{
  "encoder_arch": "vit",
  "model": "image autoencoder",
  "dataset": "retinal OCT scans (Kermany 2017)",
  "train_examples": 49215,
  "image_size": 48,
  "crop_scale_min": 0.5,
  "horizontal_flip": true,
  "translate": 0.12,
  "color_jitter": 0.1,
  "bottleneck": "plain",
  "downsampling_factor": 8,
  "encoder_norm": "layernorm",
  "encoder_norm_position": "pre",
  "encoder_activation": "gelu",
  "encoder_mlp_ratio": 4,
  "encoder_head_dim": 64,
  "encoder_fused_qkv": false,
  "encoder_bias": "all",
  "encoder_qk_norm": false,
  "encoder_parallel_block": false,
  "encoder_inner_norm": false,
  "encoder_drop_path": 0.1,
  "encoder_patch_size": [8, 8],
  "encoder_conv_stem": false,
  "encoder_layers": 8,
  "encoder_width": 192,
  "encoder_positions": "learned",
  "loss": "mse",
  "latent_channels": 16,
  "decoder_norm": "batchnorm",
  "decoder_activation": "silu",
  "decoder_widths": [48, 48, 96, 192],
  "decoder_blocks_per_level": 1,
  "decoder_block": "plain",
  "decoder_attention": false,
  "decoder_upsampling": "pixel_shuffle",
  "init": "trunc_normal_002",
  "residual_init": "none",
  "optimizer": "soap",
  "beta2": 0.99,
  "lr": 0.0032,
  "beta1": 0.95,
  "shampoo_beta": 0.99,
  "eps": 1e-08,
  "precondition_frequency": 50,
  "max_precond_dim": 1536,
  "one_sided": true,
  "adamw_lr_other_params": 0.0012,
  "grad_clip": 0.5,
  "steps": 27300,
  "batch_size": 128,
  "epochs": 71.0,
  "lr_schedule": "cosine",
  "final_lr_fraction": 0.05,
  "warmup_steps": 2730,
  "weight_decay": 0.1,
  "adamw_weight_decay_other_params": 0
}
Rows from block 6 of the encoder of a small image autoencoder, named by matrix and row number. Rows with one number belong to one neuron. Each number is 128 + 32 x the weight over its row's rms, rounded and kept within 0 to 255. All counts start at 0. Numbers have three digits each.
After each neuron's rows are labels from the 100 images, of 14976, where the neuron reaches its highest value: "colour at peak" is the nearest of a few named colours to the mean colour under the peak. Only what is clearly more common there than usual is listed. The data: retinal OCT scans (Kermany 2017).
# fc1: MLP up (encoder.blocks.6.mlp.fc1.weight, 768x192), inputs 0-95
# fc2: MLP down (encoder.blocks.6.mlp.fc2.weight, 192x768, transposed), outputs 0-95

fc1.673:140145160189196186103116205118088069157113164104131130120189134164087121149163099133125123151113111089137146120108072134170152058091131166138136111116162117106133086108160105181110161105117118162133178113134085149155131103118126194149079135142106136111134132112153175109143138120119074107
fc2.673:138154128139058115122096099172145178124148119150201157162047151156133119110089101124115132120138167131079149137169112107126110181117135205148165141124186152150123174165139131084108150123130134098100121132124133100092120181207149095086147137117185061085082156106142095152156105156131072112
colour at peak: white

fc1.245:157148156154114102118138109127094189229210146104104116095150123191131127108134112093097093118117151100197121241143138094142120016127077137101108129125119143115123118101126077061137174129133112130179167159155110149132142078173104107094146164140141180120164151130113095138090121127204049197
fc2.245:132092145115097126131147116110086111097207174103128142148115149117145104099157089131098162097178150120106189122169164141091159196125087161074136139130127198195129137118063152174124123143041167094062168095102146133096100122182102090113139074152055108092138092117177178135115117126109119081
colour at peak: white

fc1.542:158143118182168176133116178111141106190163158083129158042177123161130149113125068143131112094066112083157147118090099156167157025143103109116124174127148129116054068105142150094127114127119096174106146145116069124148120135103111189139091149139159133159087135129113143117146146132115089098
fc2.542:117106188099063085143155127129145187118148123113171121177035151121069043116099072125152111118125151117098147119136147118116110227071102194115145102120098119167097149075126100139088174103114155046126145135179143147122119188170124136112114122081195152077100090121165177138089090124155121136
colour at peak: white

fc1.255:163168101097179147066149122114165120184106096078120076081172132126227131079080112049116123124090121093131072097136139162162180136117156138074091126113119101118084121104108090070175147142136072134104146110150087094120108165083087139099067117121096141149179077122160063189150119131099149083
fc2.255:056103087135114141171122139128142144139110163145125169110098139160090108137116103125109137076121155102108146143166144140111141166145094123159147165136201148150091110117161143132106139149139155167124167184137116128140117139188177131101116104059225161113050113098156141143132100093134142189
colour at peak: white

fc1.237:134160157123170162106138128114095127183146147112112104095187107123076151062167100105094114143145123096091143134068162162174119092170112137070139164092152106145042111178124093121168144147101096131142136082143104141105157198169162159101085135138125125123142125096132104112088084104135072127
fc2.237:084110130158141123133121147127125125159134141171165140130183139166106099119096160140130127087110143111116136167176088095108121167106085164152116105134173141095137131093139106112081157142200198076093164137135127149131094140203128152093152119041165196113158105092133096144112124180137137138
colour at peak: white

fc1.471:074086137124141103118083150138169171144132165145078163224140133118093109098159157124160109129133144098056141143110148159117097131155136098098124160122136114143142083121118140142147086137098181165079098099075164148110146142112140112186119111135181142131114123072119136102118113143066052171
fc2.471:168176116126174156081082106114079093139090097059201133082110152185107143096089122164063161122133134197137116102113096135159073118193130136118151094139121134102109125106146071080145168050129089161154135185109117144147115121164145151058121081112108101187153104134131120125164128157162140105
colour at peak: grey

fc1.42:159165149158180148073115152131102138179115136097119132121205118170183148091137080160075111146134146058129106145122113062170118070133082132135093119132083099070075128172145135127129141113132106109177129146136133119141123174121147124073096142130096098103138137117133133163164090123131072055
fc2.42:094124131110024108163126096127154141083165096181154100185101133170141101128119085101123129095109139166105145153146168174141190196133145159149126151146095120181153141114148125108120173127088187074079128134175153093143122164161133101113104091146184167118148104091158157121150133125166152175
colour at peak: white

fc1.710:139146135094168142146127136113169124107128173100108170175095137127069139136188112137138107133142129082088145172061132240160161081159092125090124156165145107108135112085138165197134079154102108154086155135126042161115156110178130148158126113197081122129108189137145177146087116130158053111
fc2.710:101112117161047115098160114123080143141094137172162133084098139123145082106156132147113103090134135147127138093181176065125136187153111145119130089160078157098138154125148109088152118102075127047128138176126107072173144163126132105125125090114173125086142092136141149139146143161138139097
colour at peak: grey